config = dict(
    arch='uvit',
    model='class-conditioned image diffusion model',
    dataset='stained colorectal tissue patches (NCT-CRC-HE-100K)',
    train_examples=22605,
    image_size=32,
    grayscale=True,
    horizontal_flip=True,
    conditioning='class',
    objective='edm',
    cond_dim=256,
    targets=['tissue'],
    num_classes=9,
    cond_dropout=0.1,
    norm='layernorm',
    norm_position='pre',
    activation='silu',
    mlp_ratio=4,
    head_dim=16,
    fused_qkv=True,
    qk_norm=False,
    parallel_block=False,
    inner_norm=False,
    moe='expert_choice',
    num_experts=4,
    moe_every=2,
    expert_mlp_ratio=0.5,
    experts_per_token=2,
    shared_expert=False,
    patch_size=[4, 4],
    layers=8,
    width=256,
    positions='sincos',
    residual_init='none',
    optimizer='normuon',
    muon_scale='original',
    lr=0.03,
    momentum=0.95,
    nesterov=False,
    orthogonalizer='polar_express',
    adamw_lr_other_params=0.0029,
    grad_clip=3.0,
    ema_decay=0.99,
    magnitude_pruning=0.7,
    steps=13200,
    batch_size=256,
    epochs=149.5,
    lr_schedule='linear',
    final_lr_fraction=0,
    warmup_steps=660,
    weight_decay=0.01,
    adamw_weight_decay_other_params=0.01,
)
Rows from block 5 of a small class-conditioned image diffusion model, named by matrix and row number. Rows with one number within an expert belong to one neuron, the router's apart. Each number is 128 + 24 x the weight over its row's rms, rounded and kept within 0 to 255. All counts start at 0.
Before each expert's rows are labels from the 100 images, of 14848 (inputs lightly noised), where the router gives the expert most weight on average: "top examples" is what is common among them. Only what is clearly more common there than usual is listed. The data: stained colorectal tissue patches (NCT-CRC-HE-100K).
# router: router (model.blocks.5.mlp.router.weight, 4x256, trained with AdamW), inputs 0-255
# up: expert up (model.blocks.5.mlp.up, 4x128x256), inputs 0-255
# down: expert down (model.blocks.5.mlp.down, 4x256x128, transposed), outputs 0-255

# expert 3
top examples: tissue: lymphocytes
router.3 [ 90 133 159 133 203 117 149 155 110 146 131 105 127 129 126 170  99  89  95 140 141 153 132 125 159 101 124 114 142 136 117 141 157 136 150 144  85 141 177 119 152 114 156 180 127  76 161 147 158 107 129 158 107 107 148 161 116 113 123 126 100 157 120 101 134 127 124 171 142 123  94  83 100 152 110 153 118 140 168 119 103 132 132 144 131 110 111 177 133 130 127 176 137 124 154  96 142 127 121 136 131 159 134 107 165 123 140 138 147 130 133 143 189 131 133 121 134 123 131 163 147 151 135 138 119  97 131 115 138 171 120 159 119 128 137 106 111 131 184  94 108 137 182 141 142 133 124 193 115  62 149 127 101 117 136 166 148 133 123 130 114  88 151 124 166 105 163 166 124 114 107 149 100 166 146 139 129 109 105 117 135 132 142 127 143 110  93 108 117 127 159 109 140 153 148 133 113  91 123 153 143 113 132 114 151 117  94 119 146  88 147 131 129 128 129 153 140 132  82 143 169 110 147 159 110  63 148 123 131 149 171 140  78 155 157 181  98 131 151 118 126 119  98 113 111 147 128 116 120 126 113 164 173 153 144 149]
up.16 [128 128 128 107 128 128 128 149 128 128 128 128 128 175  73 128 172 128 128 128 128 128 128 128 164 128 128  96 128 128 128 128  93 128 128  88 128 119 128 128 199  67 128 128 128 128 128  95 128 128 128 128 128 128 196 128 128 128 128 128 128 128 128 128  76 128 128 128 128 128 113 128 128 128 128 180 128 128 128 128 128 128 128 128 128 128 128 128 177 128 128 128 128 128 168 134 128 195 128 128 128 128 128 128 135 128 191 128 128 144 190 128 128  87  55 128 128 128 128 128 128 148 128 128 128 128 128 128  78 128 128 128 128 128 128 128 128 128 128  30 128 128 128 128 213  75 128 128 128 128 128 128 128 128 128 128  81 128 128 128 128 128 128 128 160 151 166 128 128 128 128 128 128 128  99 128 128  21 128  34 157 128 128  85 128 128 128 128  62 128 128 148 128 189 128 128 202 128 128 128 128 128 156 128 128 128 128 128 128 128 128 128 171  87 128 128 128 128 128  65 128  80 128 128 128 128 128 128 128  80 128 128 128 128 128 142 128  48 128  59 128 128 128 128 128 128 128 128 128 128 128 128 128 111 128 128]
down.16 [128 128 128 138 128 128 144 113 128 128 128 105 120  51 128 128 128 128 128 102 112 128 128 128 128 128 128 128 128 128 128 128 163 128 171 178 124 128 128 202 128 162 128 128 128 128 111 165 122 128 128  62 128 124 148 128 138 115 128 166 128 114 128 188 175 128 128 130 128 128 128 128 139 128 169 128 128 128 128 193 128 128 109 195 128  78 128 128  76 102 128 109  97 128 128 111 128  49 173 128 128 128  97  87  77 151  89 128 105 128 128  95 128 140 128 128 128 128 128  96 128  88 128 128 111 128 128  87 180 169 127 128 128 128 128 128 128 128 128 128 128 128  84 128  50 128 126 128 128 128  53 128  37 170 128 128 150 128  98  95 128 128 128  69 128 128 128  99 128 135 107 139 128 128 128 128 107 175 138 128 128 128 128 145 163 128 128 128 151 142 168 120 128 113 128 128 102 128 140 128 128 128 128 128  80 166 128 128 128 128 128 166 128 128 170 128 128  85 205 128 128 128 128 134 128 175 167 128 128  85 128 128 149  81 128 128 128 128 128 198 128 110 128 128 128 128 128 128  91 128 128 128 128 123 128 128]
up.17 [128  95 128 177 128 128 128 128  99 128 151 145 100 171 128 128  88 176 162 128  92 128 128 128 121 128 128 128 128 178 128 128 128 128 128 149 128 128 155 128 133 128 128 148 128 128 168 128 128 128 128 128 102 128 104 164 128 128 128 128 128 128 156 128 128 128 128 128 128 133  88 128 128 118 124 128 105 128 128 169  91 139 127 128 128 128 128 162  74 128 128 128 178 128 152  97 128 174 128 161 177 128 122 128 175 128 128 128 128 166 128 128 128 128 128 128 124 174 128 164 128 128 159 128 187 158 128 128 128 128 110 128  86  88 128 128 128 128 128 164  80 128 128 159 128 214  91 128  99 141 128 128 128 149 120 203 128 162  49 162 163 128 128 128 128 128 144 179 128 145 128  70 128 128 128 128 113 149 128 128 128 128 128 128 112  80 128 128 128 111 128 178 128 161 128 128 202 113 128  49  90 163 202 113 128 128  91 128 128 150 128 128 128  91 128 128  75 128 128 128 104 128 171 128 128 128 151 128 128 128 128 162 128 128  99 128 128  95 128 128 128 181 163 128 128 128 128 128 162  62 133 128 128 128 128  72]
down.17 [128 140 128  89 128 128 128 128 182 128 128 101 128  71 128 128 162 128 128 128 156 128 128 128 148 128 128 199 131 128 128 138 128 128 128  73 119 109 107 128  84 128 128  90 160 128  83 128 128 128 128 128 128 128 128 128  82 123 128 128 128 128 128 128 128 170 128 128 123  56 183  91  91 128 128 128 128 128 128 128 167 128 128  69 128 128 128 128 135 128 168 145 128 128 128 174  99  80 128 128  69 128 128 128  84  90 128 128 116 128 128 128 128 128 128 128 165  88 176  69 167 128 128 145 128 128 145 128 128 128 128 128 147 156 128 128 128 128 128 128 176 128 128  88 178 128 172 128 128 128 128 111 128 128 160  91 128 128 208 128 128 122  84 128 128 128  76 128  86 128 128 188 128 128 128 128 159  91 128 128 128 152 128 128 128 128 128 128 128 169 128 128 122 128  70 128 128 143 188 187 156  94  84 128 128  82 152 172 128  73 101 128 128 128 128 149 194 128 128 128 128 128 128 128 128 162 115 128 128 128 128  94 153 128 128 128 128 164 181 128 128 128 128 102 128 128 128 149 128 128 167 128 128 128  55 128]
up.18 [128 128 128 128 128 157 128 128 128 128 128 128 136 128 128 128 128 199 133 128 128 128 128 172 128 128 128 132 128 128 128 128 128 158  88 128 128 128 113 107 128 198 128 128 128 128 128 128 128 128 128  60 128 128 128 128 128 136 128  42 128 128  67 128 128  98 128 128 128 128 128  30 123 128  71 128 128 128 100 165 128 128 128 128 128 128 128 135 165 128 150 128 115  82 128 128  84 128 128 128 128 128 128 128  75 128 204 155 112 128 128 128 128 128 188 128 128 128 128 128 128 178 128 132 128 128 128 119 103 128 167 128 128 128 128 128  56 128 128 128 128 128 128 128 163 128 128 167 128 128 128 128 128  89 167 128  55  52 128 128 128 128 128 128 128 156 128 128 126 107 128 205 128 128 160 189 128 128 128 128 128 128 128 128 128 128 128 128 128 128 109 214 128 128 128 128 128 128 128 119  90 128 165 128 128  50 128 141 128 128 106 128 136 102 128 128  66 180 128 128  83 128 128 128 128  97 127 128 128 128  50 182 128 166 128 188 128 128 128 128 128 128 128 128 128 128 128 128 128 128 128 128 128 128 128 128]
down.18 [128 128 128 176 128 128 108 146 128 128 128 128 128 104  83 128 128 128 119  92 128 128  87  67 101 128 128  70 128 128 128 128 128 128 151 128  92 128 128 128 128 128 128 128 128 128 128 128 189 196 181 195 182 128 128 128 146 128 128 169 149 128 133 128 128 128 169 128 128 128  99 160 194 128 128 128  86 128 128 128 128 128 128 128 128 128 128 128  89 128 128 128 161 128 128 128 150 103 128  74 139 128 128  59 176 128  90 128 149 128 128 128 128 128 103 160 130 137 141 128 128 128 128 128 101 128 128 128 128 158 105 128 128 128 128 128 165  89 128 128 128 148 159 128  80 128 128 128 186 128 128 128  84 190  94 128 162 204 128 128 128  94 128  98 128  85 128 128 128 176 128 128 128 105 128  92 128 128 128 128 128 128 128 107 128 128 128 128 128 128 170  68 153 128 128 168 144 166 128 128 204 171 128 159 153 210 153 128 128 143 154  97 116 169 166 128 139 128 128 128 147 102 128 128 128 128 128  88 151 128 179 128 178 128 128 128 168 128 128 128 128 128 128 128 128  80 128 128 122 104 128 128 102 168 149 128]

# expert 0
top examples: tissue: cancer-associated stroma
router.0 [157 126 141 167 147  86 117 125 164 144 109 128 126 122  95 114 114 129 111 153 131 123 143 116 167 115 173  80 130 126 107 166 155 135 128 143 105 126 161 114 177 131 153 176 122 122 135 150 124 110 166 123  90  75 117 170 128 147 135 107 123 138 124  90 160 135 146 158 149 103 133  88 101 159 112 172 141 155 157 151 137 131 148 130 108 134 132 179 123 172 125 163 109 113 201 127 138 162 120 150 106 151 147  99 159 136 139 129 125 109 111 114 182  92  72 123 121 115 165 112 147 134 126 148 159  99 116 108 161 143 129 150 139 142 141 120 120 108 184  89 114 148 179 124 125 111 131 172 112  80 107 117 154 113 129 136 100 135 116 178  89  97 144 121 144 120 161 157 126 108 149 148 120 140 124 118 143 142 133  80 115 164 158 149 120 134  92 124 154 117 163 142 113 127 147 125 124 142 102 133 145 173 153 142 134 125 117 116 138 110 138 110 121  97 156 142 113 152 114 142 137  95 110 117 148 100 196 139 151 119 129 137 113 167 168 150  99 172 116  91 115 120  92 121 147  93 142 103 119 103 110  91 139 117 116 142]
up.16 [128 128 134 128 128 101 128  64 128 128 128 203 128 128 197 128 128 128 128 128  34 128 128  70 128 128 128 225  84 128 128 128 128 128 128 128 106 128 128 128 111 128 128 128 128 128 128 128  29 128 128  76 128 128  67 128  64 128 128 128 128 200 128 128 128 128 128 128 128 128 128 177  78 128 128  87  91 128 128 128 128 128 128 128  74 128 128 128 134 128 128 153 128 128 128 128  62 128 128  95  57 128  61 128 128 128 128 128 179 128 128 170 196 128 128 128 128 128 128 128 128 128 184  73 128 128 128 128 128 128 128 128 128 128 128 128 128 128 128 128  91 128 128 128 162 128 128 128 180 128 128 128 137  73 128 128 128 101 128 128 128 130 128 128 128 128 128 128 128 128 128 128 128 128 128 128 156 128 128 128 134 128 128 128 131 124 182 128 128 128 192  69 128 119 128 128 174 128 128 128 128 128 164 128  69 128 128 128 128 128 128  85 128 128 203 128 128 128 128 128 128 187 128 128 128 128 128 128 128 128 128 128 128 128 128 105 128 128 122 128 128 128 128 128  97 128 128 128 128 128 146 128 151 128 128 128]
down.16 [210 146 174 128 128 163 128 198 128 128 128 128 128  89 128 128 152 161 128 128 128  75 128 128 128 128 128 128 128 128 128 128 128 128 128 128 128  48 127 128 185 165 128  54 128 128 166  88 128 128 128  96 128 128 203 128 128 128 128 128  95  43 128 128 128 156 128 128 128 221 128 128 128 128 128 128 128 128 128 128 200 128 128 176 128 128  89 128 128 128 128 104 200  84 128 128 128 128 128 128 128 128 128 128 128 128 126 128 128 128 128 128 128 128 128 128 128 128 128 128 128 128 128 132 128 128 128 128 128 128 128 128 128  96  88 156 128 133 148 128  33 128 128 128 128 128 128 128  76  82 128 128 128 128 128 128 128 128 128 128 128 128 128 128 128 128 118 128 187 128 128 212  92 128 128 128 128 128 128 159 106 128 128 128 179 128 138 128 128 128 128 171  91 151 110 128  61 128 128  92 128 128 128 128  57 128 128 128 163 128 128 128 128 128 122 128 201 128 128 128 128 128 128 128  84 128 128 128 128 158 165 128 128 128 128 128 128 128 128 128 128 128 128  89  60 128 128 128 128 128 128 128 128 128 128 128]
up.17 [128  93 128 128 128 177 128 128 128 192 128 128 128 128 128 128 128 128 128 128  85 128 128 128  73 128 128 128 128 128 202 115 128  91 132 128 207 128 128 128 128 169 128 122 168 128 128  70 159 128  81 128 128 128  94 128 128 128 128 128  74 128 128 128  82 128  84 128 128 128  91 128 128  57 128 102 128 128 128 128 193 128  93 128 114 128 128 128  93 128 128 128 128  73 110 128 128 128 128 114 135 128 128 224 128 128 128 128 128 128 128 128  64 128 125 128 128 128 128 128 128 128 128 128 128 128 161 128 121 128 128 128 128 173  71 128 157 128 128 226 128 128 128 128 163 128 169 128  71 157 128 128 136  88 128 128 128 128 128 128 128 128 123 128 128 128 128 197 128 128 128 128 141 128 128  83 128 126 168 128 128 128 128 128 128 128 128 128 128 128 125 100 128  93 160 128  93 128 128 143 128 128 128 128 177 128 128 128 128 165 128 128 128 128 128 191 219 128 128 128 128 126 128 128 168 128 128 128  70 158  95 173 128 128 128 128 130 121 128 207 128 128 128 128 128 128 128 128 122 116 111 128  77 128 128 128]
down.17 [ 76 128 128 128 128 103 128 128 128 131 128 134 128 165 128 128 128 128  95 128 128 128 128 128 189 128  88 128 128 133 128 186 128 128 128 128 128 128 128 128 128 128 128 128 128 128 128 128  93  71 167 128 133 128 191 128 128 128 128 159 174 128 128 185 128 128 128 128 128 128 128 235 128 128 128 128 128 128 128 128  91 128 178 159 128 128  34 128 128 110 128 128 128 128 123 147 128 114 128 128 128 128 128  70 128 128 128 128 128 128 128 165 128 128 128 128 128 128 128 128 130 128  99 119 128 117 128 136 128 128 167 128 100 128 163  80 128 128 128 128 128 166 128 168  58 128 128 128 128 128 209 194 128 128  80 128 128  79 128  94 178 128 128 128  53 128 128 106 128 128 150 128 128 128 218 180 128 128 128 128 101 128 148 128 128 128 128 112 128 128 128  99 128 129 128 128 128 128 128 128 128  56 128 128 128 128 128 147 128 118 128 128 128 128 128 128 120 128 128 128 128 128 128  75 128 128 128 164 128  24 128  64 128 128 128 128 128 128 128  99 128 128 128 128  76 128 132 128 128 121 168 128 174 128 128 128]
up.18 [133 128 128 168 128 128  62 192 128 128 128 150 128 128 128 128 128 128 171 128 222 128 128 128 128 127 128 118 128 128 128 128 128 128 150 185  67 128 128 183 128 128 128 155 128 128 128 128 128 128 128  80 150 128 128 128 128 128 128 183 128  99 128 128 128 128 128 128 128 128 128 128 128 118 128 128 128 164 128 128 173 128 149 128 128 128 128 156 128 128 128 128 128 128 128 128 128 128 128  98 128 128 128 128  79 128 128 100 128 128  84  70  75 128  78 128 128  36 128 128 202 128 128 128 128 128 128 128 128 128 128 128  77 128 128 128 128 128 128  78 128 128 128 128 128  68 203 128 128  52 128 128 128 128 128 128 128 128 128  96 127 145 128 128  98 221 105 128 136  73 128 128 128 128  95 128 128 128 128 122 128 128 128  86  67 128 128 128 181 128 128 128 128 128 128 128 128 204 128 128 128 128 128 128 128 128 128  93 128 128 128 128 218 128 128 128 128 146 128 128 128 128 128 128 128 133 128 128 128  62  67 128 128 128 128 191 128 128 128 128 128 128  93 128 128 128 128 128 173 128 128 128 128 128 128 128]
down.18 [128 161  90 128 128 128 128 128 128 185 128 128 128 128 128 128 128 128 128 128  44 128 128  77 128 128 160 128 188 128  76 128 111 128  77 128  60 128 128 128 128 177 128 136 128  58 128 128 128 128  51 128 128 128  64  62 128 128 128 128 128 128 128 128 128 128 128 128  96 128 128 128 128 128 128 128 128 128 128 119 181 128 128 128 128 122 128  69 128 128 128 128 128 128 128 128 128 147 128 128 128 128 128 128 222 111 128 128 144 128 164 128 128 128 172 128 128 128 128 128 128 128 128 128 128 128 128 128 128 128 128 128 128 128 128 128 128 128 128 128 128 128  73 128 128 128 128 128 128 128  53 128 128  60 128 128 176 128 128 128 128  38  40 128 128  99 128 128 203  79 128 128 128 128 152 134 128 128 128 128 128 128 156  67 128 128 128 128  80 128 128 128 128 128  92 128 128 102 128 128 106 128 128 128 128  83 128  97 128 113 128 128 128 128 128 185 176 128 128 128 128 128 128 180 128 128 128 128  84  65 168 128 128 128 128 128 148 128 128 128 128 148 128 128 128 164 128 160 128 128 128 181 125 128 128 128]

# expert 2
top examples: tissue: lymphocytes; tissue: debris
router.2 [163 119 104 175 121 106 126 122 100 138 113 146 118 129 132 146 101 105 118 126 110 133 154 108 154  97 123  80 105 139 100 159 142 113 150 115 129 137 157 120 157 127 157 170 119 110 121 146 143 115 145 107 107  97 136 164 129 115 169 108 111 153 105  99 155 104 135 140 142 119 107  75  91 117 107 163  96 148 157 137 178  81 165 118 121 132 111 160 114 137 111 162 108  79 185 136 136 154 120 139 107 163 143  69 160 162 148 133 141 124 116 120 144 105  80 137 157 115 156  80 143 140 119 127 155  76 116 112 144 151 110 160 128 152 140 124 105 144 179 108 118 141 168 163 123 124 132 143 117  84 108 105 142 125 112 136  96 138 107 170  72 112 159 105 133 115 156 179 139 108 134 149  98 158 126 113 140 144 129  75 140 156 117 105 110 111  98 138 155  74 159 116 131 112 151 138 154 170 103 154 123 158 145 172 136 112  99 134 123  95 153 113 114 107 144 139 136 118 134 143 118 117 100 124 133 121 206 121 133 121 138 155 117 161 163 151  88 143 121 112 123 118 115 123 144  99 155 108 125 107  93 108 140 106 142 123]
up.16 [102 128 128 144 128 128 128 128 128 128 128 128 128 128  89 128  92 128 128 128 128 201 128 128 203 128 128 147 128 128 128 128 193  88  91 101 128 128 128 128 128 128 128  74 128 128 128 128 128  96 128 128 128  81 128 128 128 128 128 128 128 150 128 128 128 128 128 128 190 128 128 128 124 128 144 128 128  72 128 128 128 128 128 128 128 128 128 117 128 128 128 128 171 128 186 128 128 128  86 189 128  83 128 128 128 128 128 146  65 128 128 128 128 128  29 113  88 128 156 128 109 128 128  93 128 128 128  95 128 128 128 128 167 165 128 128 128 128 128  95 128 128 128 128 128 128 163 160 128 128 128 128 128 128 154 128 128 128  48 128 128 128 128 128 128 128 128 128 128 128 128 128 128 128 128  49 158  94 172 128 128 128 128 128 128 128 128  44 147 174 128 128 128 128 165 128 128 128 128 111 111  93 128 128  95 179 128 128 192 128 128 128 128 128 154 128  67 128 128 128 128 128 128  83 128  38 128 128 128  65  63 205 177 128 128 185 128 128 128 128 128 128 128 128 128 128 128 128 128 128 128 128 128 128 128 128]
down.16 [128 128 128 128 128 167 150 128 128 128 130 128 128 128 128 128 128 128  86 128 125 128 128 172  86 128 128 128 128  84 170 128 128 128 128 128 128 128 128 173 128 128 128 128 128 128 136 113 128 128 174 128 128 128  90 128 128 128 128 115 142 128 240 128 128 128 128 128  79 128 128 128 128 128 128 128 128 128 158 128 128  84 128 128 128 163 128 128 128 116 128 175 128 128 109 128 128 128 141  72 128 213 164 148  79 172 128 128 128 128 128 128 128 128 174 128 128 128  71 128 128 128 128 128  73 128 128 128 128 128 128 128 128 128 128 128 128 128  77 173 128 128 128  52 128 128 128  73 128 128 128 176 128 128  48  92 128 109 233 128 109 128 146 128 128 128 128 128 128 128 128 167 128 128 178 128 128 128 103 128 128 128 128 152 128 128 128 128 128 128 128 128 128 128 128 128 128 128 174 165 132 128 128 128 128  91 128 128 128 128  50  77 128 128 128 150 200 128 128 105 128 128 128 188 128 128 128 128 128 128 128 128 128 128  89 128 128 128 128 216 128 128 128 128 128 128 154 128 128 211 128 128 128  78 128 128]
up.17 [128 128 188 128  98 128 128 128 128 128 128  33  54 128 128 128 107 101 128 128 128 128 160 169 128 128 128 128 128 128 128 128  70 128 161 128 158  62 128 128 128 128 128  94  74 128 128 128 128 128 128 155 112 175 100 128 128 128 128 191 171 176 128  96 187 128 128 128 128 170 128 107 128 128 128  79 173 128 128 186 160 128 128 128 138 128 128 160 128 128 128 128 128  70 128 128 152 128  97 128 108 183 128 166 128 207 162 128  88 128 128 128 128 128 161 128  75 128 128  29 128 170 122 128 128 128 128 128 128  95 150 128  80 128 128 128 128 169 122  87 128 112 128 128 128 128  99 128 128 128 128 174 161 128 128 128  96  96 128 128 128 128 128 128 128 128 128  97 128  92 128 192 128 128 128 128 128 128 124 128 128 128 128 128  72 128 116 182 128 180 128 179 128 128 128 128 128 103  76 128 128 102 103 128 128 128 128 128 128 128 106 128 161 128 128 128 128 128 128 128 109 128 155 128 128 128 158 128 128 171 128 178 128 128  95 125 128 128 128 128 128 128 128 146 128 128 128  89 128 128 128 104 128 128 128 128]
down.17 [146 111  67 128 128 128 128 128 128 128  18 134 162 128 128 128 128 180 128 128 128 128  75  94 128 128 128 199 128 128 128  63 128 128 128 128  76 128 128 128  83 128 128 128 128 128 115 128 128 128  95 101 128  71 143 128 185 128 128  43 128 128 160 128 128 128 128 111 128 128 128 128 128 128 128 161 128 128 128 128 128  66 128 105 128 109 128  87 128 128 128 128  64 148 128 128 128  76 128 128 128  79 128 128  53 128  95 128 128 128 128 128 128 128 121 128 128 128 128 171 128  96 163 128 128 128 128 128 128 166 100 128 128 128 128 128 128 128 128 128 128 128 128 128 128 128 128 184 128  81 128 102 128 128 116 128 133 194 139 128 128 128 128 128 166 128 128 163 128 144 111  14 128 128 122 128 128 121 176 163 128 128 128 128 128 128 128  68 128  86 128 128 151 128 128 128 128 128 149 128 128 128 128 128 153 128 128 128 128 128 128 128  84 128 128 128 128 168 128 128 168 128 128 128 128 128  80 128  73  92 128 128 128 128 128 166 143  59 128 128 128 128 128  80 112 128 128 128 152 128 128 182 128 128 128 128]
up.18 [128 128 128 128 128 128 128 128 128 128 128 128 128 128 128  61 128 128 128 128 128 128 128 128 128 128  99 160 128 108 128 128 128 128  40 128 128 128 128 128 128 128 128 128 128 173 185 128 128 128 179 128 128 128 128 128 128 128 128 128 128 128 128  74 112 128 128 128 128 128 128 128 128 128 128 128 128 128 128  95  94 128 128 128 128 128 204  95 128 128 155 128 128 128 128 128 210 128 128 158 128 128 128 128 128 141 128  87 169 128 128 178 128 166 128 189 128 128 128  97 106 205 128 128 128 128 201 160 128  65  72 118 128  90 128 128 159 128  21 128 128 128 128 128 128 128  81 128 128 128 128 172 128 128 128 128 128 128 128 128 128 128 139 128 128 128 128 128  79 128 128  58 128 129 128 128 128 128 128 128 128 128 128 128 128 128 123 128  77 194 128 163 128 128 179 128 128  69 128 128 128 128 128 128 128 128 128 128 128 128 128 159 128 176 128 128 128 128 111 128 128 128 154  81 128 128 128 128 128 187  84 128 128  66 128 128 128 128 128 128 128 232 128 128 128 128 128 143 128 128  70 128 128  80 128 128]
down.18 [128 128 128 128 118 128 162 128 128 128 128 128 128 128 128 128 162 128 128 128 128 105  81 128 128  96 193 113 128 128 128 128 128  92 153  97 120 128 128 128 128 128  96 128 128 128 128 128 128 128 128 128 128 155 128 128 103 128 182 128 128 128 128 128 128 217 128 128 128 128 128 128 128 188  84 128 128 128 128 128 128 149 128 128 114 114  79 171 128 104 127 128 128 128 128 128 128 128 142  72 169 128 128 128 128 128  84 188 128 128 189 128 128 128 128  83 128 137 198 128 128  81 128 102 128 128 128 128 148 168 128 131 128 128  62 128 128 165 128 128 147 128  63 128 128 128 174 128 128 128  59 120 128 128  78 128 133 128 128 128 128 159  92 128 128 128 128 128 128 133 128 128 128  64 128 128 128 128 128 128 166 128  29 128 110 174 128 128 128 128 187 128 128 128 128 128 128 131 158 128 128 128 128 128 128 128 128 128 128  94 128 128 128 128 193 128 172 128 128 128 128 128 197 205 128 128 128 128 205  94 161  93 128 128 128  67 155 128 128 128 128 128 128 128 128 157 128 128 128 122 192 128 128 128 128 176]